{
  "dataset": "aerial photos of the United States (SatlasPretrain)",
  "crop_scale_min": 1,
  "horizontal_flip": true,
  "color_jitter": 0.1,
  "method": "simmim",
  "hidden_act": "gelu",
  "bias": "all",
  "conv_stem": false,
  "muon_scale": "match_rms_adamw",
  "learning_rate": 0.0033,
  "max_steps": 15600
}
Rows from block 3, named by matrix and row number. Rows with one number belong to one attention dimension. Each number is 128 + 24 x the weight over the matrix's rms, rounded and kept within 0 to 255. All counts start at 0.
# v: window attention value (model.blocks.3.attn.v.weight, 96x96), inputs 0-95
# proj: window attention output (model.blocks.3.attn.proj.weight, 96x96, transposed), outputs 0-95
v.44 [108  91 136  89 155 141 107 123 127 128 120  91 109 131 118 132 135 113 102 103 105 130 123 160 160 160 108 131 143 125 156 115 158 104 121 133 125 125 147 145 147 104 137 153 121 140  91 129 149 111 102 144  80 139 110 135 124 101 130 163 118 133 137 132 159 121  76 114 144 175 122 126 114 132 132 104 137 127 101 127 132 145  96 130 112 133 117 143 135 147  93 167 198 147 135 161]
proj.44 [124 119 152 139 123 119 123 114 118 141 110 139 162 113 134 142 138 159 132 148 146 124 103 120 161 118 156 112 145 147 120 132  94 110 103 112 119 123 132 112 171 123 133 120 113 118 148 137 151  95 136 119 173 148 121 120 151 127 123 121 105 108 111 121 122 146 116 157  96  71 142 152 124 162 115 143 131 150 133 163 139 141 128 118 108 111 118 141 132 133 133 108  68 105 108  96]
v.45 [128 197  95 150 137 121 154 101 124  81 103 121 132 147 128 149 118  76 121 109 126 119 108 116 139 115 129 148  99 140  98 144 127 152 168  66 103 157  80 133 131 122  95 153 161 122 157 159 125 125 150 136 173 102 158 125 121 152 119 126 136 164 123 148 165 118 111 134 156 142  88 103 134 119 127 135 132 151 145 149 129  91 167 117 110 110 110 135  74 165 101 112 104 123 103 151]
proj.45 [156 137 158 141 144 166  91 145  65 165 114 148 100 138 136 130 118 169  94 142 131 115 171 174 102 141 179 159 129 115 135 112 129  95 108 174 134 119 134 133  73 127 175  70 147 176 105 103  93 124 130 111 114 113 137 110 113 112 103 117 131 104  63 131 138  98 120  75 131 104 143 113 113 117 171 158  98 129  91 126  76 117 118 118 161 122 129 127 148  99 148 157 143 116 147 216]
v.46 [117 133 143 111 134 113 138 120 160  95 127 125 132 152 130  93 135 120 139  95 171 128 125 179  99 115 119 174 135 127 105  90 136 140 140 126 119 163 106 173 134 129 157 135 161 179 116 153 158 124 132  66 102 103 128 112 120 118  97 138 131 136 134 127  91 121 139 171 119 134 138 136 134 114 142 149  72 109 162 124 120 107 131 119 136  84 143 124 114 150  98 155  57 143 122 117]
proj.46 [122 157 127 137 130 150 125 145 148 186 138 125 150 140 132 103 146 113 148 141 100 131 124  91 129 132 149 144 112 129 141 148 119 126 132 124 126 102 151 138 139 144  95  87 110 112 130 103  86 162 131 137 123 125 136 131 140 110 146 137 126 126 158 122 106 139 113  99 120 118 110 102 153 103 119 136 172 106  79 116 127 127 128 134 162 150  85 114 150  96 164 119 137 121 159 135]
v.47 [131 127 125 154 166 167  74 132 112 115 105 127 129 117 143  92 115 137 164 121 130 151 105 145 115 211  95 104 149 136 143 142 133 102 148 127 113  99 149 126  65 167 132 140 129 126 189 141 153 125 111 118  70 121 117 100 157  87 126 133 118 159  73 151 172 158 141 119 143 148 120 114 148 140 111  99 104 104 105 125 129  82 138 148  98 163 111 119 145 114 100 160 150 181 125 111]
proj.47 [152 124 179 116  95  85 135 129 121 142 149 109 161 163  69 161 159 140 113 130 103  88 129 117 110 119 156 130 155 120  80 131 115 166 106 127 153 116 129 115 173 147 146  95 149 133 112 155 143 102 142 100 130 125 127 166 149 110  83 127 133 153 164 144 107 107  74 123  79 120 154 143 138 121 194 150 187 153 132 148  74 141 107 116  72 105 128 153  91 153 133  80  97 150 138 154]
v.48 [131 147  98 128  98  96 141 136 111 144 112 129 124 102 124 163 102 157 126 142 110 111 186 114 113 153 150 115 125 121 153 111 138 118 132  95 128 136  98 111 128 142 112 114 114 102 142 116 188 152 131 174 140 162 131 117  99 119 101 116 119 137 124 145 118 157 112 128 108 108 146  67 145 158 149 135 126  97 186 125 136 114 116 114 144 164 137 124 151 135 145 154 129 102 113 117]
proj.48 [ 96 110 129 166 134 136 115 157  76 148 158 142 104 102 131  97 124 108 120 110 124 154 159 165 152 149 140 145 142 174 132 115 102 132 133 125 132 141 124 155 110 151 118 115 137 113 137 110 118 139 132 126 130 111 112 148 165 143 136 139 105 124 119 147 124 107 133 142 152 127  95 181  72 126 124 104 143 117  71 115 149 164 125 172 171 129 134 123 119 138 110 150 136 106 137 101]
v.49 [148 139  92  97 110 116 184 127 164 145 134 119 120 129 134 152  97 136 168 154 122 104 146  89  97 100 151 116  90 147  76 114 113 134 136 141 159 131 129 162 166 129 134 111 149  93 133 144 112 124 140 101 156 118  95  92 117 177 117 159 116 126 128 116 125 155 136 149 149 117 141 103 127 141 103 115 111 127  76 126 134 145 130 108 137 115 120 120 165 112 172 133 127 115 133 105]
proj.49 [ 99 138 139 146 140 144 133  89 133 121 102 177 161 164 142 113 110 126  92 132 119 140 137 151 146 129 114 128 132 146 119  74 141 110 115 111  94 144 124 122 116 144 114 148 119 167 161 141 112 103 130 114 102 133 140 132 132 123 103 107 111 135 135 158 101 120 122 141 126 182  97 183 126 124 110 116 120 116 144 144 139 132 147 101 117 127  92  96 118 131 126 172 139 128 132 128]
v.50 [130  88 105 120 126  81 167 109 143 129 139 169 111 122 131 145 111 104 142 148 125 116 162 132 154 144 147 103 138 141 122 146 114 120 163 116 107 110 111 158 153  87 132 108 119  59 125 144 112 139 168 131 138 157  80 103 161 170 134 156 110 110 122 112 113 108 124 115 100  79 146 111 142 110  89 119 114 153 141 120 144 167 140 131 164 134 116 126 210 130 162 187 116  95 128 124]
proj.50 [129 116  88 113 135 143 131 124 135 157 117 145 126 109 129 113 143 129 139 111 146 139 141 157 133 151 122 151 101  88 180  36 138 113 114 141 115 177 151  90  94 147 132 133 118 166 126 114 136 110 112 143 116 138 125 132 146 114  85 125 120 127 134 144 122 107 153 138 145 146 116 170 149 132 102 143 116 118  72 133 141 153 137 121 122  83 125 125 106 120 150 176 163 141 154  91]