From a checkpoint of a small masked image model: 15600 steps.
Rows from block 5 of a small masked image model, named by matrix and row number. Rows with one number belong to one neuron. Each number is 128 + 32 x the weight over its row's rms, rounded and kept within 0 to 255. All counts start at 0.
Before each neuron's rows are labels from the 100 images, of 14976, where the neuron reaches its highest value: "lies over" is the class under the peak. Only what is clearly more common there than usual is listed. The data: aerial photos of the United States (SatlasPretrain).
# fc1: MLP up (model.blocks.5.mlp.fc1.weight, 768x192), inputs 96-191
# fc2: MLP down (model.blocks.5.mlp.fc2.weight, 192x768, transposed), outputs 96-191

lies over: crop field
fc1.89 [124 122 164 137 149 131  98  99 116 161 181 123 141 209 149 100  74 153 105 164 109 170 134  89 119 154 170 128 115 118 146 113 111  70 165 137 103 113 146 219  94  96 169 157 113 114  99 118 103 163 109 131 152 151  84  78 127 154 103 102 114 148 139 120 116 129 160 128 148 112 129 119 173 130 125 111  91 110 160 177  84  74 142  76  95 126 102 116 142 127 183 126 119 146 147  91]
fc2.89 [135 122 156 103 119 144 177 139 133 100 108 163  71  81 164 154 201 138 126 123 156 103 131 104 140  89 142 134 117 104  92 138 130 166 104 124 109 122  94  71 170 165 151 156 158 151  86 147 160  72 121 158 142  57 132 144 131 130 141 163 109 175 128 190 109 146 129 110 109 130 103 163  77  92  76 126 161 154  53  74 205 131 128 145 130 135 139 102  75 131 137  83 132 124  99 161]

lies over: crop field
fc1.342 [ 90  56 124 194 142 134 148 111 105 118 156 110 134 121  84 111 163  95  97 113 122 193 122 131 164 133 149 186  97  91  98 134 174 151  87 161 131 108  99 176 144 131 123 140 144  96  94 136 115  84 163 150 115 118 171 106  77 129 124 139 148 160 131  79 174  89  88 119 125 165 118 131 102  81 192 173 191  83 146 159 191 158 118 136 118  75  98 145 117 131 114  93 119 139 117 118]
fc2.342 [157  93 125 129 119 153 127 145 165 116  83 156 130 126  90 165 147 163 145  61 138 181  92 100 137  89 191 130  88 153 145 113 145 137 136 169 141 112 187 158  36 134  74  92 108 152 148 100 168 192 131 173 145 212  97 149 123 130 148 110 126 158 119 165 144 121 117 164 110  85 124  93  77 113 100  88  91 133 142 164 136 168 133 155  52 147 182 150 149  66 121 100 128 128 143 167]

lies over: crop field
fc1.264 [ 76 149  99 115 133  67 166 180 167 123 101 113  74 146 138 141 121 115 132 141 109 134 141 108  89  38 120 123  79 185 129 138  86 121 133 200 138 171 100 172  62 144  98 116 113  95  89 168 159 135 115 146 146 117 161  89 106 135  96 161  99 127 189 126 150  98 125  88 135 130 121 141  87 135 208 138 172 149 104 105 113 126 156  88 125  99 104 153 100 191  71 156 106  84 115 103]
fc2.264 [101 132 124 199 197 154  87 138 100 133  85  87 180 159 170 133 145 148 177 132  67 161  76 135 190 152 169 123 159 123  77 164 113 174  79 125  56  90  94  98 133 127 131  98 128 116 103 147  74 150 127 129 175 150 164 153 107 146 152 171 152  99 107 148 167 108 127 145 104  99 139 134 117 173 112  41 101 129 188  99 157 104 115 142 134 120 155 129 121 101 135 153 171 151 102 109]

lies over: crop field
fc1.479 [130 130  92 171 126 102 140 110 135 138 163 113 133 161 152 146 152 132 106 109 135 129 218 125 164 114  64 142 142 137 152  92 144 104 118 145 140 146 138 117 105  97 123 135 165 121 186 101 146 143  90 145 179 196 142 105 164 145 202  79 155  89 132 145 116 132 167 139 147 144  81 135 182  99 112  73 113 196  83 173 145 138  99  83 115 157 102 106 201 139 103  96 104 148  98 156]
fc2.479 [ 90 133 169 105 105 151  99 197 197 173  61 137  79  85 138 142  98  55 144  98 114 185 170 155 166 109 132 102 103 148 112  85  82 154 137 138 204 162 145 160 119 140  80 135 153 118  86 150 121 109 120 130 148 126 107 199 122 169 112 139 119 114 140 144  87  67 197  78 106 139 115  93 124  94 140 150 132 172 174 109 145  94  98 101 112 133 198 169 107 155 173 131  95  94 143 119]

lies over: crop field
fc1.753 [ 99 115 132 107 124 114  64 124 141  94 111 168 166 198 113 146 113 142 111 170  97 140 158 101 138 145 140 136 166 137 151 158 147  42 144 126 131 119 129 124 114  94 122 185 176  69 128 102 161 167 138 143  51 128 107 125 168 118 153  73 127  74 139 118 122  79 120  60 111 185  95 147  93 108 164 162 137  89 111 115  93 156  65  90 183 143 113 168 140 170 125 103 136 115 115 109]
fc2.753 [127 111 157 160 123 128 190 113 200 113 181 167 139 102 165 139  95 155  98 139  84 158 165  93 152 114  67 128 126 100 170 154 114 196 108 141 119 145  91 134 112 138 141 144  83 169  88 164 146 173 109  96 148  91 148 105 103 166 100 141 135 154 109 122 123  95 120  73 159 148 112 163 127 176  71  81  94  93 131 122 126  36 216 145 132 140 170 129 116 124 136 133 181 121 112 110]

lies over: building
fc1.373 [167  97 140 174 138 113 194 160 110 116 158 128 127 207 100 129  67 131 137  87  97 115 101 158 127 168  92 155 117  68 184 136 149  97 215  89 114 124  64  95 149 156 131 115 220 148 139  96 125  99 136  99 139 109 157  92 126 195 162 137 110 146 122 131 129 163 189 145 157 164 154 104  95 133 115  89  68 140 177 153 118 122  99 166 188 100 139 115 148  74  80 105 145 170  81 129]
fc2.373 [145 109 151  73  74 124 112 116 120 150  97 104 110 167 154 115 117 137 173 157 173 133 128 165 173 101 129 175 124 108 173 190 112  80 160 130  79  86 126 133 105 184  96 161 120 106 103 142  69 106 112 121 181 192  95 109 152 206 149 143 156 110 155 104  90 136 125 120  92 156 116 163 177 132  68 194  81 129  70  89 156 152 130 105 129 163 118 121 121 128 124 106  88 100 139 149]

lies over: building
fc1.370 [122 168 100 164  36 123 156 154 176 174  66 123 166 118 141 149 136 134 137 107 129 104 127 142 192 124 127  93  45 121 169 110  89 192 150 116 110 184  95 143  71 139 123 186 119 116 134 104 147 106 167  92 150  99  99 188 115 161  76 102  97 149 101 171 158  98 137  56  89  85 140 123  96 121 128 120 126 129  78 174 158 160  89 101 123 147 111  95 132 113 134  94 119 157 176 130]
fc2.370 [172 108 137  84 113 145 185 118 124  89 153 128 124 133 177  80  75 100 145  76 150 158 129 129 141  83  95 118 140  76 104 102 149 133  68 140 156 157  95 150 139 165 113 159 164 117 142 195  88  80 155 152 156 185 103  86 142  86 155 217 162 122 111 109 142 141 118 165 144 135 128 111 148 149 139 148 154 164 130 121 140 153 118 132  91 178 102  72 108 123 143 130 101 146 120 122]

lies over: crop field
fc1.598 [ 79 138 156 162 138  84  93 138 121 143 131 182  97 122  93  83  83 111 135 154 149 126 129 116 139 173 156 151 134  81 109 112  73 125 102 163 144 165 142 145 117 143 131 165 171 135 140  68 167 166 129 110 150 194  78 123 175 179 142  77 182 125  81  91 118  59 131 145  48 100  95 139 123 138 132 180 147 128 130 157 140 162  95  91  95 127 124 141 194 177 108 109 112 212  88 102]
fc2.598 [ 99 148 132 130 131 114  63 130 159 153 117 151  89 130 138 126  71  83  77 163 147 130 179 115 183  78 136 125 123 186  97  73 120 131 114  71 183 148 103  96 142 111 125  63 179  65 138 167 153  65 128  74 101 115 148 175 170 114 160 135 170 102 101 122 121 138 181  47 159  81 103 153 150 135 107  94  90 100 157 207 110 166 157 129 154 110 154 138 114  93 109 134 140 104 103 132]