config = dict(
    model='masked image model',
    crop_scale_min=1,
    mask_ratio=0.75,
    mlp_ratio=4,
    inner_norm=True,
    optimizer='normuon',
    orthogonalizer='newton_schulz_5',
    epochs=9.8,
)
Rows from block 4 of a small masked image model, named by matrix and row number. Rows with one number belong to one neuron. Each number is 50 + 12 x the weight over its row's rms, rounded and kept within 0 to 99. All counts start at 0.
After each neuron's rows are labels from the 100 images, of 14976, where the neuron reaches its highest value: "responds to" is what is common among them. Only what is clearly more common there than usual is listed. The data: aerial photos of the United States (SatlasPretrain).
# fc1: MLP up (model.blocks.4.mlp.fc1.weight, 768x192), inputs 0-63
# fc2: MLP down (model.blocks.4.mlp.fc2.weight, 192x768, transposed), outputs 0-63

fc1.284:30 62 42 37 68 40 41 53 54 44 42 54 34 52 50 51 43 59 62 49 29 66 32 33 57 59 33 40 38 30 53 49 26 64 37 52 63 38 47 75 42 36 43 56 67 44 49 54 57 50 68 65 55 60 59 60 61 35 54 76 36 59 56 62
fc2.284:69 56 41 45 32 53 46 53 58 45 36 49 69 71 61 54 60 50 40 65 67 65 60 38 54 33 43 58 55 29 60 47 63 55 52 44 44 51 70 36 37 38 23 55 46 55 37 50 38 63 44 61 67 56 48 47 36 67 40 27 57 38 47 47
responds to: crop field

fc1.682:61 56 36 37 72 38 40 55 43 46 61 61 64 52 64 57 54 48 52 56 20 56 43 29 39 55 54 38 56 52 50 48 55 65 36 46 35 56 45 53 45 54 58 51 37 56 45 45 30 56 59 39 53 51 56 49 68 66 48 36 47 53 68 47
fc2.682:56 37 67 52 38 42 58 40 53 39 47 55 66 80 34 54 26 51 58 54 64 51 52 57 48 69 52 49 50 54 54 45 50 54 26 37 49 78 71 37 59 49 41 42 57 55 39 57 62 46 57 37 56 43 58 37 45 34 50 53 34 32 33 48
responds to: crop field

fc1.484:42 40 73 52 67 41 43 38 42 40 56 62 82 49 39 63 68 36 29 54 71 64 60 54 43 56 52 65 31 46 55 46 59 47 11 29 44 62 44 65 53 57 57 62 43 54 39 40 45 66 47 41 47 35 59 44 43 48 55 51 41 48 24 46
fc2.484:48 51 43 62 43 39 46 23 56 37 56 60 61 49 59 45 34 42 46 41 35 58 41 42 59 68 44 42 62 68 44 42 35 49 38 71 65 61 46 50 30 53 63 64 49 53 50 26 61 34 46 50 74 71 53 47 78 40 67 51 34 65 61 70
responds to: crop field

fc1.313:44 56 42 32 76 52 40 55 17 55 31 66 40 56 52 53 59 62 34 59 70 47 72 59 53 61 49 56 59 59 49 36 49 48 40 24 58 64 45 53 45 63 45 45 62 48 51 49 56 46 33 54 81 65 41 44 58 42 43 50 62 44 49 71
fc2.313:46 46 38 38 28 36 56 74 64 39 58 44 28 58 63 49 25 50 61 31 26 46 33 62 63 69 71 51 47 52 38 48 38 67 54 58 34 58 69 24 67 45 30 50 47 41 67 42 45 54 41 41 42 30 59 43 49 49 57 48 56 37 40 57
responds to: crop field

fc1.4:59 61 33 41 42 68 32 68 42 63 55 46 37 37 48 54 69 61 50 29 38 68 46 54 41 47 40 63 48 43 57 48 52 80 40 60 47 33 31 49 73 63 32 59 52 36 49 60 64 82 46 45 59 60 54 63 55 69 64 52 63 47 41 34
fc2.4:56 54 13 15 52 45 48 45 50 51 43 47 56 72 47 34 49 37 58 35 55 77 45 53 41 78 50 36 57 20 50 44 49 58 64 55 53 71 64 43 43 40 49 44 54 56 62 48 49 35 48 53 41 47 77 36 56 47 54 45 30 55 40 43
responds to: building

fc1.212:23 46 66 41 61 41 44 63 38 65 54 69 45 34 26 45 77 61 56 56 71 25 43 36 53 62 49 25 42 43 58 53 66 50 59 38 36 31 57 39 23 38 45 49 48 58 59 29 33 53 48 41 55 58 50 66 51 43 40 51 63 43 58 58
fc2.212:71 53 51 48 35 42 85 49 50 61 45 33 38 49 33 61 55 51 76 39 74 50 39 55 37 26 60 60 36 48 48 38 38 28 65 43 41 54 52 47 41 55 49 47 50 53 50 70 42 50 49 52 58 41 46 39 50 67 45 36 59 49 28 50
responds to: crop field

fc1.527:53 45 36 57 63 63 38 51 63 40 36 21 72 62 59 57 30 48 47 43 39 79 57 39 37 25 42 72 56 51 47 41 58 63 44 51 48 77 39 56 45 52 61 50 70 37 33 30 78 43 34 50 46 63 58 52 40 48 26 60 62 60 57 62
fc2.527:59 59 79 52 29 23 53 66 39 25 51 53 36 48 61 41 44 53 44 61 36 31 67 44 55 48 49 55 39 59 41 35 42 31 51 48 34 23 57 60 60 74 44 45 46 62 50 63 52 62 41 24 49 54 54 26 47 62 46 38 65 61 50 36
responds to: crop field

fc1.319:34 52 49 54 72 50 48 39 33 54 32 53 35 32 60 31 53 35 67 59 72 34 38 52 61 53 50 50 24 54 62 49 64 64 60 57 48 56 59 39 25 42 56 49 62 60 69 53 39 70 41 46 29 60 49 46 36 36 68 57 61 58 47 59
fc2.319:65 50 53 32 70 16 78 61 52 34 39 49 31 48 49 56 44 57 72 42 50 44 53 41 56 34 67 49 44 34 40 54 46 43 50 42 37 34 38 67 48 57 49 57 83 46 54 58 57 55 44 60 30 46 61 36 71 62 46 45 61 33 22 38
responds to: crop field

fc1.385:52 60 64 47 47 54 39 66 42 47 41 25 52 51 68 69 61 59 20 53 44 43 39 56 37 41 50 55 52 39 26 28 56 28 47 56 44 60 63 73 72 48 75 55 71 59 46 55 55 55 54 64 52 39 52 48 51 48 54 49 21 53 51 45
fc2.385:52 48 32 49 55 50 45 41 59 49 40 59 48 48 40 37 34 41 54 75 62 43 81 59 55 67 82 38 51 49 77 53 43 72 38 45 56 64 47 20 38 55 18 36 24 57 40 40 48 59 45 57 51 63 31 50 53 56 57 54 65 56 47 35
responds to: crop field

fc1.705:62 50 44 48 45 33 61 57 54 47 38 65 36 72 55 63 48 47 42 49 15 85 52 58 42 60 41 52 43 34 45 54 54 44 40 38 49 56 57 52 44 43 44 74 36 42 53 49 30 60 47 57 62 46 52 65 47 45 53 51 73 47 59 55
fc2.705:58 53 39 65 70 62 41 31 72 43 46 56 38 79 73 58 61 67 45 74 32 63 36 34 50 55 41 46 46 55 47 38 45 67 41 55 29 44 61 48 40 46 66 43 34 65 42 51 50 50 42 54 43 59 39 63 38 30 49 38 53 35 52 61
responds to: crop field

fc1.477:36 79 47 51 35 41 70 45 54 52 57 51 46 38 42 59 54 56 37 44 64 69 61 64 46 55 45 49 58 39 35 54 52 59 43 51 34 37 72 60 68 38 53 52 48 32 42 35 45 65 47 71 47 53 74 63 51 45 57 56 52 46 56 57
fc2.477:45 59 36 38 50 49 59 65 65 55 35 54 59 56 62 34 41 51 69 51 58 70 52 40 55 56 33 50 56 65 44 42 40 57 38 74 50 48 57 43 55 47 38 63 37 41 55 60 39 74 45 48 77 37 43 27 58 41 57 42 34 70 39 45
responds to: building

fc1.750:64 69 49 55 59 53 46 42 26 55 66 63 39 54 49 71 57 55 46 52 23 48 37 40 50 62 68 52 42 62 52 35 53 63 34 56 51 44 54 55 56 54 43 55 45 36 53 27 62 35 47 54 80 71 65 51 59 34 52 51 81 41 28 67
fc2.750:58 39 51 51 50 43 50 54 52 53 42 56 34 67 34 55 39 73 45 60 45 66 62 61 64 49 49 65 40 43 55 63 43 52 58 46 38 62 75 64 60 35 23 41 67 53 57 51 51 51 38 22 45 52 68 37 61 66 75 47 40 43 45 46
responds to: crop field

fc1.464:63 52 57 51 44 52 69 59 51 43 69 50 60 55 73 51 62 59 39 49 36 66 66 69 39 47 49 87 44 57 64 49 44 28 39 53 61 48 41 57 49 44 51 45 54 56 62 65 41 68 59 56 37 75 75 46 56 42 38 43 48 50 43 34
fc2.464:48 49 35 50 38 46 69 38 25 54 49 51 51 49 50 50 57 30 62 51 51 41 49 48 39 58 53 60 30 62 59 54 36 27 57 51 34 46 39 32 64 42 67 48 64 47 51 60 43 64 56 53 59 52 66 56 71 60 39 42 52 57 53 52
responds to: crop field

fc1.208:54 39 59 43 56 48 45 50 56 61 55 34 40 51 42 70 61 69 24 39 48 52 48 46 49 69 69 39 54 40 54 41 54 37 32 38 73 47 46 61 41 52 65 51 37 51 68 35 51 56 50 56 44 30 55 70 62 30 71 50 55 71 53 23
fc2.208:56 65 58 53 46 66 37 59 50 41 46 44 64 37 63 21 36 50 52 53 54 51 40 55 47 39 46 50 64 76 51 53 46 55 48 56 42 52 60 24 49 60 47 45 28 53 35 52 68 40 56 63 59 48 31 55 46 55 44 46 31 66 26 66
responds to: crop field