python train.py --crop_scale_min=1 --translate=0.12 --norm="layernorm" --norm_position="sandwich" --mlp_ratio=4 --head_dim=48 --bias="all" --conv_stem=false --depths=[4, 4] --init="torch_default" --optimizer="normuon" --steps=15600 --weight_decay=0.05
Rows from block 4 of a small masked image model, named by matrix and row number. Rows with one number belong to one neuron. Each number is 50 + 12 x the weight over its row's rms, rounded and kept within 0 to 99. All counts start at 0.
After each neuron's rows are labels from the 100 images, of 14976, where the neuron reaches its highest value: "responds to" is what is common among them. Only what is clearly more common there than usual is listed. The data: aerial photos of the United States (SatlasPretrain). In brackets: how many of the 100, against the usual share in percent.
# fc1: MLP up (model.blocks.4.mlp.fc1.weight, 768x192), inputs 128-191
# fc2: MLP down (model.blocks.4.mlp.fc2.weight, 192x768, transposed), outputs 128-191

fc1.466:63 57 61 66 58 74 64 32 60 35 54 35 39 67 25 39 44 39 30 60 70 41 48 42 56 50 28 50 57 74 50 60 60 44 46 38 58 67 31 65 67 62 19 52 36 45 45 62 63 71 48 36 60 54 48 41 73 85 19 41 62 55 44 45
fc2.466:27 28 32 61 50 47 37 43 55 53 25 66 71 51 27 53 73 66 37 24 43 48 50 44 66 44 47 58 31 53 54 48 49 61 39 46 43 60 41 50 50 48 77 45 62 42 41 52 57 57 29 73 38 47 55 47 25 33 80 57 47 56 65 56
responds to: building (73 vs 41.7)

fc1.677:48 46 53 51 58 59 52 58 50 49 58 34 54 52 21 85 57 42 56 38 60 39 39 72 60 55 52 39 59 43 56 72 31 47 38 59 37 42 31 57 44 44 27 39 58 31 50 45 50 69 41 48 75 63 37 52 55 47 15 66 47 25 35 55
fc2.677:58 76 58 49 48 50 57 46 47 41 62 54 65 46 61 30 59 57 71 61 60 47 57 51 53 29 59 48 66 49 53 42 52 50 75 44 66 48 69 44 24 56 37 60 64 68 65 47 44 68 52 57 39 37 65 61 61 30 56 59 22 69 63 40
responds to: crop field (30 vs 8.9)

fc1.439:46 83 50 50 69 20 55 41 31 61 45 44 50 31 19 58 42 49 35 34 31 39 34 54 48 26 47 42 48 54 32 63 67 48 52 57 50 46 69 45 33 69 36 45 47 62 57 63 49 39 49 38 59 46 56 58 48 56 44 54 57 49 40 39
fc2.439:44 73 51 72 46 44 25 49 33 60 36 52 50 46 40 59 55 53 65 35 48 48 56 33 84 31 32 40 38 31 35 79 59 55 67 45 37 65 74 34 52 45 48 62 45 55 71 64 55 77 40 53 52 45 37 33 55 61 40 46 33 58 55 47
responds to: building (76 vs 41.7)

fc1.455:53 31 63 47 58 23 58 46 71 71 49 47 51 41 33 32 47 55 52 65 56 63 50 63 29 52 56 53 58 63 46 54 45 28 63 45 19 44 59 29 62 46 48 64 53 57 37 42 52 54 26 56 54 53 38 51 63 55 79 43 36 70 37 50
fc2.455:57 44 28 55 51 55 49 45 62 47 57 48 37 65 27 43 48 49 38 41 56 42 47 59 51 32 73 47 46 49 65 51 56 60 44 62 78 51 54 64 52 60 62 45 43 49 60 82 36 42 50 60 55 56 58 43 57 37 53 31 51 41 55 51
responds to: crop field (52 vs 8.9)

fc1.673:62 53 59 46 42 47 49 53 54 56 47 66 53 72 65 53 56 44 33 60 52 57 66 39 24 40 53 50 52 61 34 40 47 62 67 39 31 46 37 61 60 43 24 62 55 49 54 54 39 55 34 26 64 65 66 51 42 47 42 51 44 54 50 66
fc2.673:11 39 57 62 54 42 60 61 52 38 41 52 61 51 42 47 58 41 35 56 58 73 59 68 42 47 85 46 58 33 31 33 26 59 56 66 25 58 43 51 63 41 50 63 56 39 69 61 34 51 45 47 37 51 66 45 53 54 58 42 52 52 35 41
responds to: crop field (43 vs 8.9)

fc1.88:54 50 38 52 52 46 59 51 54 59 45 33 31 51 37 55 55 41 49 35 71 45 56 65 55 37 73 73 48 58 52 39 57 15 54 34 38 18 53 47 47 31 49 54 41 40 43 48 27 45 63 52 58 39 54 31 47 45 31 51 60 61 57 43
fc2.88:50 49 35 65 58 63 51 40 63 57 53 44 63 58 60 53 67 47 62 55 31 52 51 46 76 41 41 57 47 51 38 48 56 81 53 48 33 53 43 46 41 58 73 22 61 65 38 61 38 30 49 56 50 31 27 52 31 63 49 87 57 69 81 57
responds to: building (80 vs 41.7)

fc1.124:46 15 52 40 36 56 71 38 39 73 51 53 65 55 17 66 61 42 47 55 39 55 41 82 41 67 68 45 49 58 73 55 52 29 46 50 37 48 61 61 43 54 46 34 50 35 48 51 39 47 44 31 54 57 48 60 53 50 36 32 72 52 62 47
fc2.124:51 54 43 37 61 62 46 46 65 47 65 64 49 46 71 43 71 38 47 62 44 62 35 45 72 48 15 58 43 59 54 48 41 53 48 30 63 51 40 48 39 63 54 53 26 28 46 49 51 41 37 60 32 64 38 30 26 55 38 67 57 40 68 52
responds to: building (82 vs 41.7)

fc1.397:36 46 36 41 43 38 46 59 80 37 40 66 37 44 70 45 44 37 54 57 45 50 47 21 65 63 66 45 52 49 43 75 64 42 68 70 44 52 31 50 58 52 47 46 51 39 36 55 54 46 52 51 55 29 60 44 37 35 35 61 45 50 41 50
fc2.397:57 55 69 40 77 58 56 58 29 66 65 51 67 65 30 60 40 73 38 57 64 54 61 72 39 44 48 47 40 47 66 41 24 40 58 36 48 60 46 49 56 37 51 55 58 61 51 35 53 41 52 52 44 59 26 48 64 58 67 47 50 49 52 45
responds to: crop field (29 vs 8.9)

fc1.188:29 45 56 48 78 46 65 41 63 47 30 60 51 62 37 53 69 20 52 67 50 59 52 67 39 43 63 56 59 65 62 41 49 43 49 47 58 61 46 50 53 55 55 34 63 59 48 32 44 50 64 50 33 23 32 29 53 52 51 58 43 33 51 29
fc2.188:46 48 46 56 40 46 44 65 69 57 54 47 66 69 52 41 76 48 50 51 67 29 53 47 31 52 53 50 55 74 35 43 41 47 69 56 43 54 58 52 37 31 45 67 21 40 36 40 32 52 62 32 56 56 42 52 56 51 57 65 33 58 23 61
responds to: building (82 vs 41.7)

fc1.709:59 51 43 43 31 55 37 65 60 40 46 43 62 55 63 62 52 48 49 51 48 50 37 51 54 44 51 61 70 57 57 60 56 55 62 58 33 60 47 29 45 43 40 35 28 44 23 50 44 51 43 42 45 75 71 70 56 64 74 62 52 40 57 13
fc2.709:34 42 65 18 61 31 51 74 55 66 57 57 40 38 59 53 48 64 43 57 60 47 62 55 58 58 38 50 64 48 55 50 42 59 53 49 51 65 45 59 49 58 57 40 47 39 47 42 46 57 60 47 64 67 36 37 69 47 38 43 41 49 46 71
responds to: crop field (26 vs 8.9)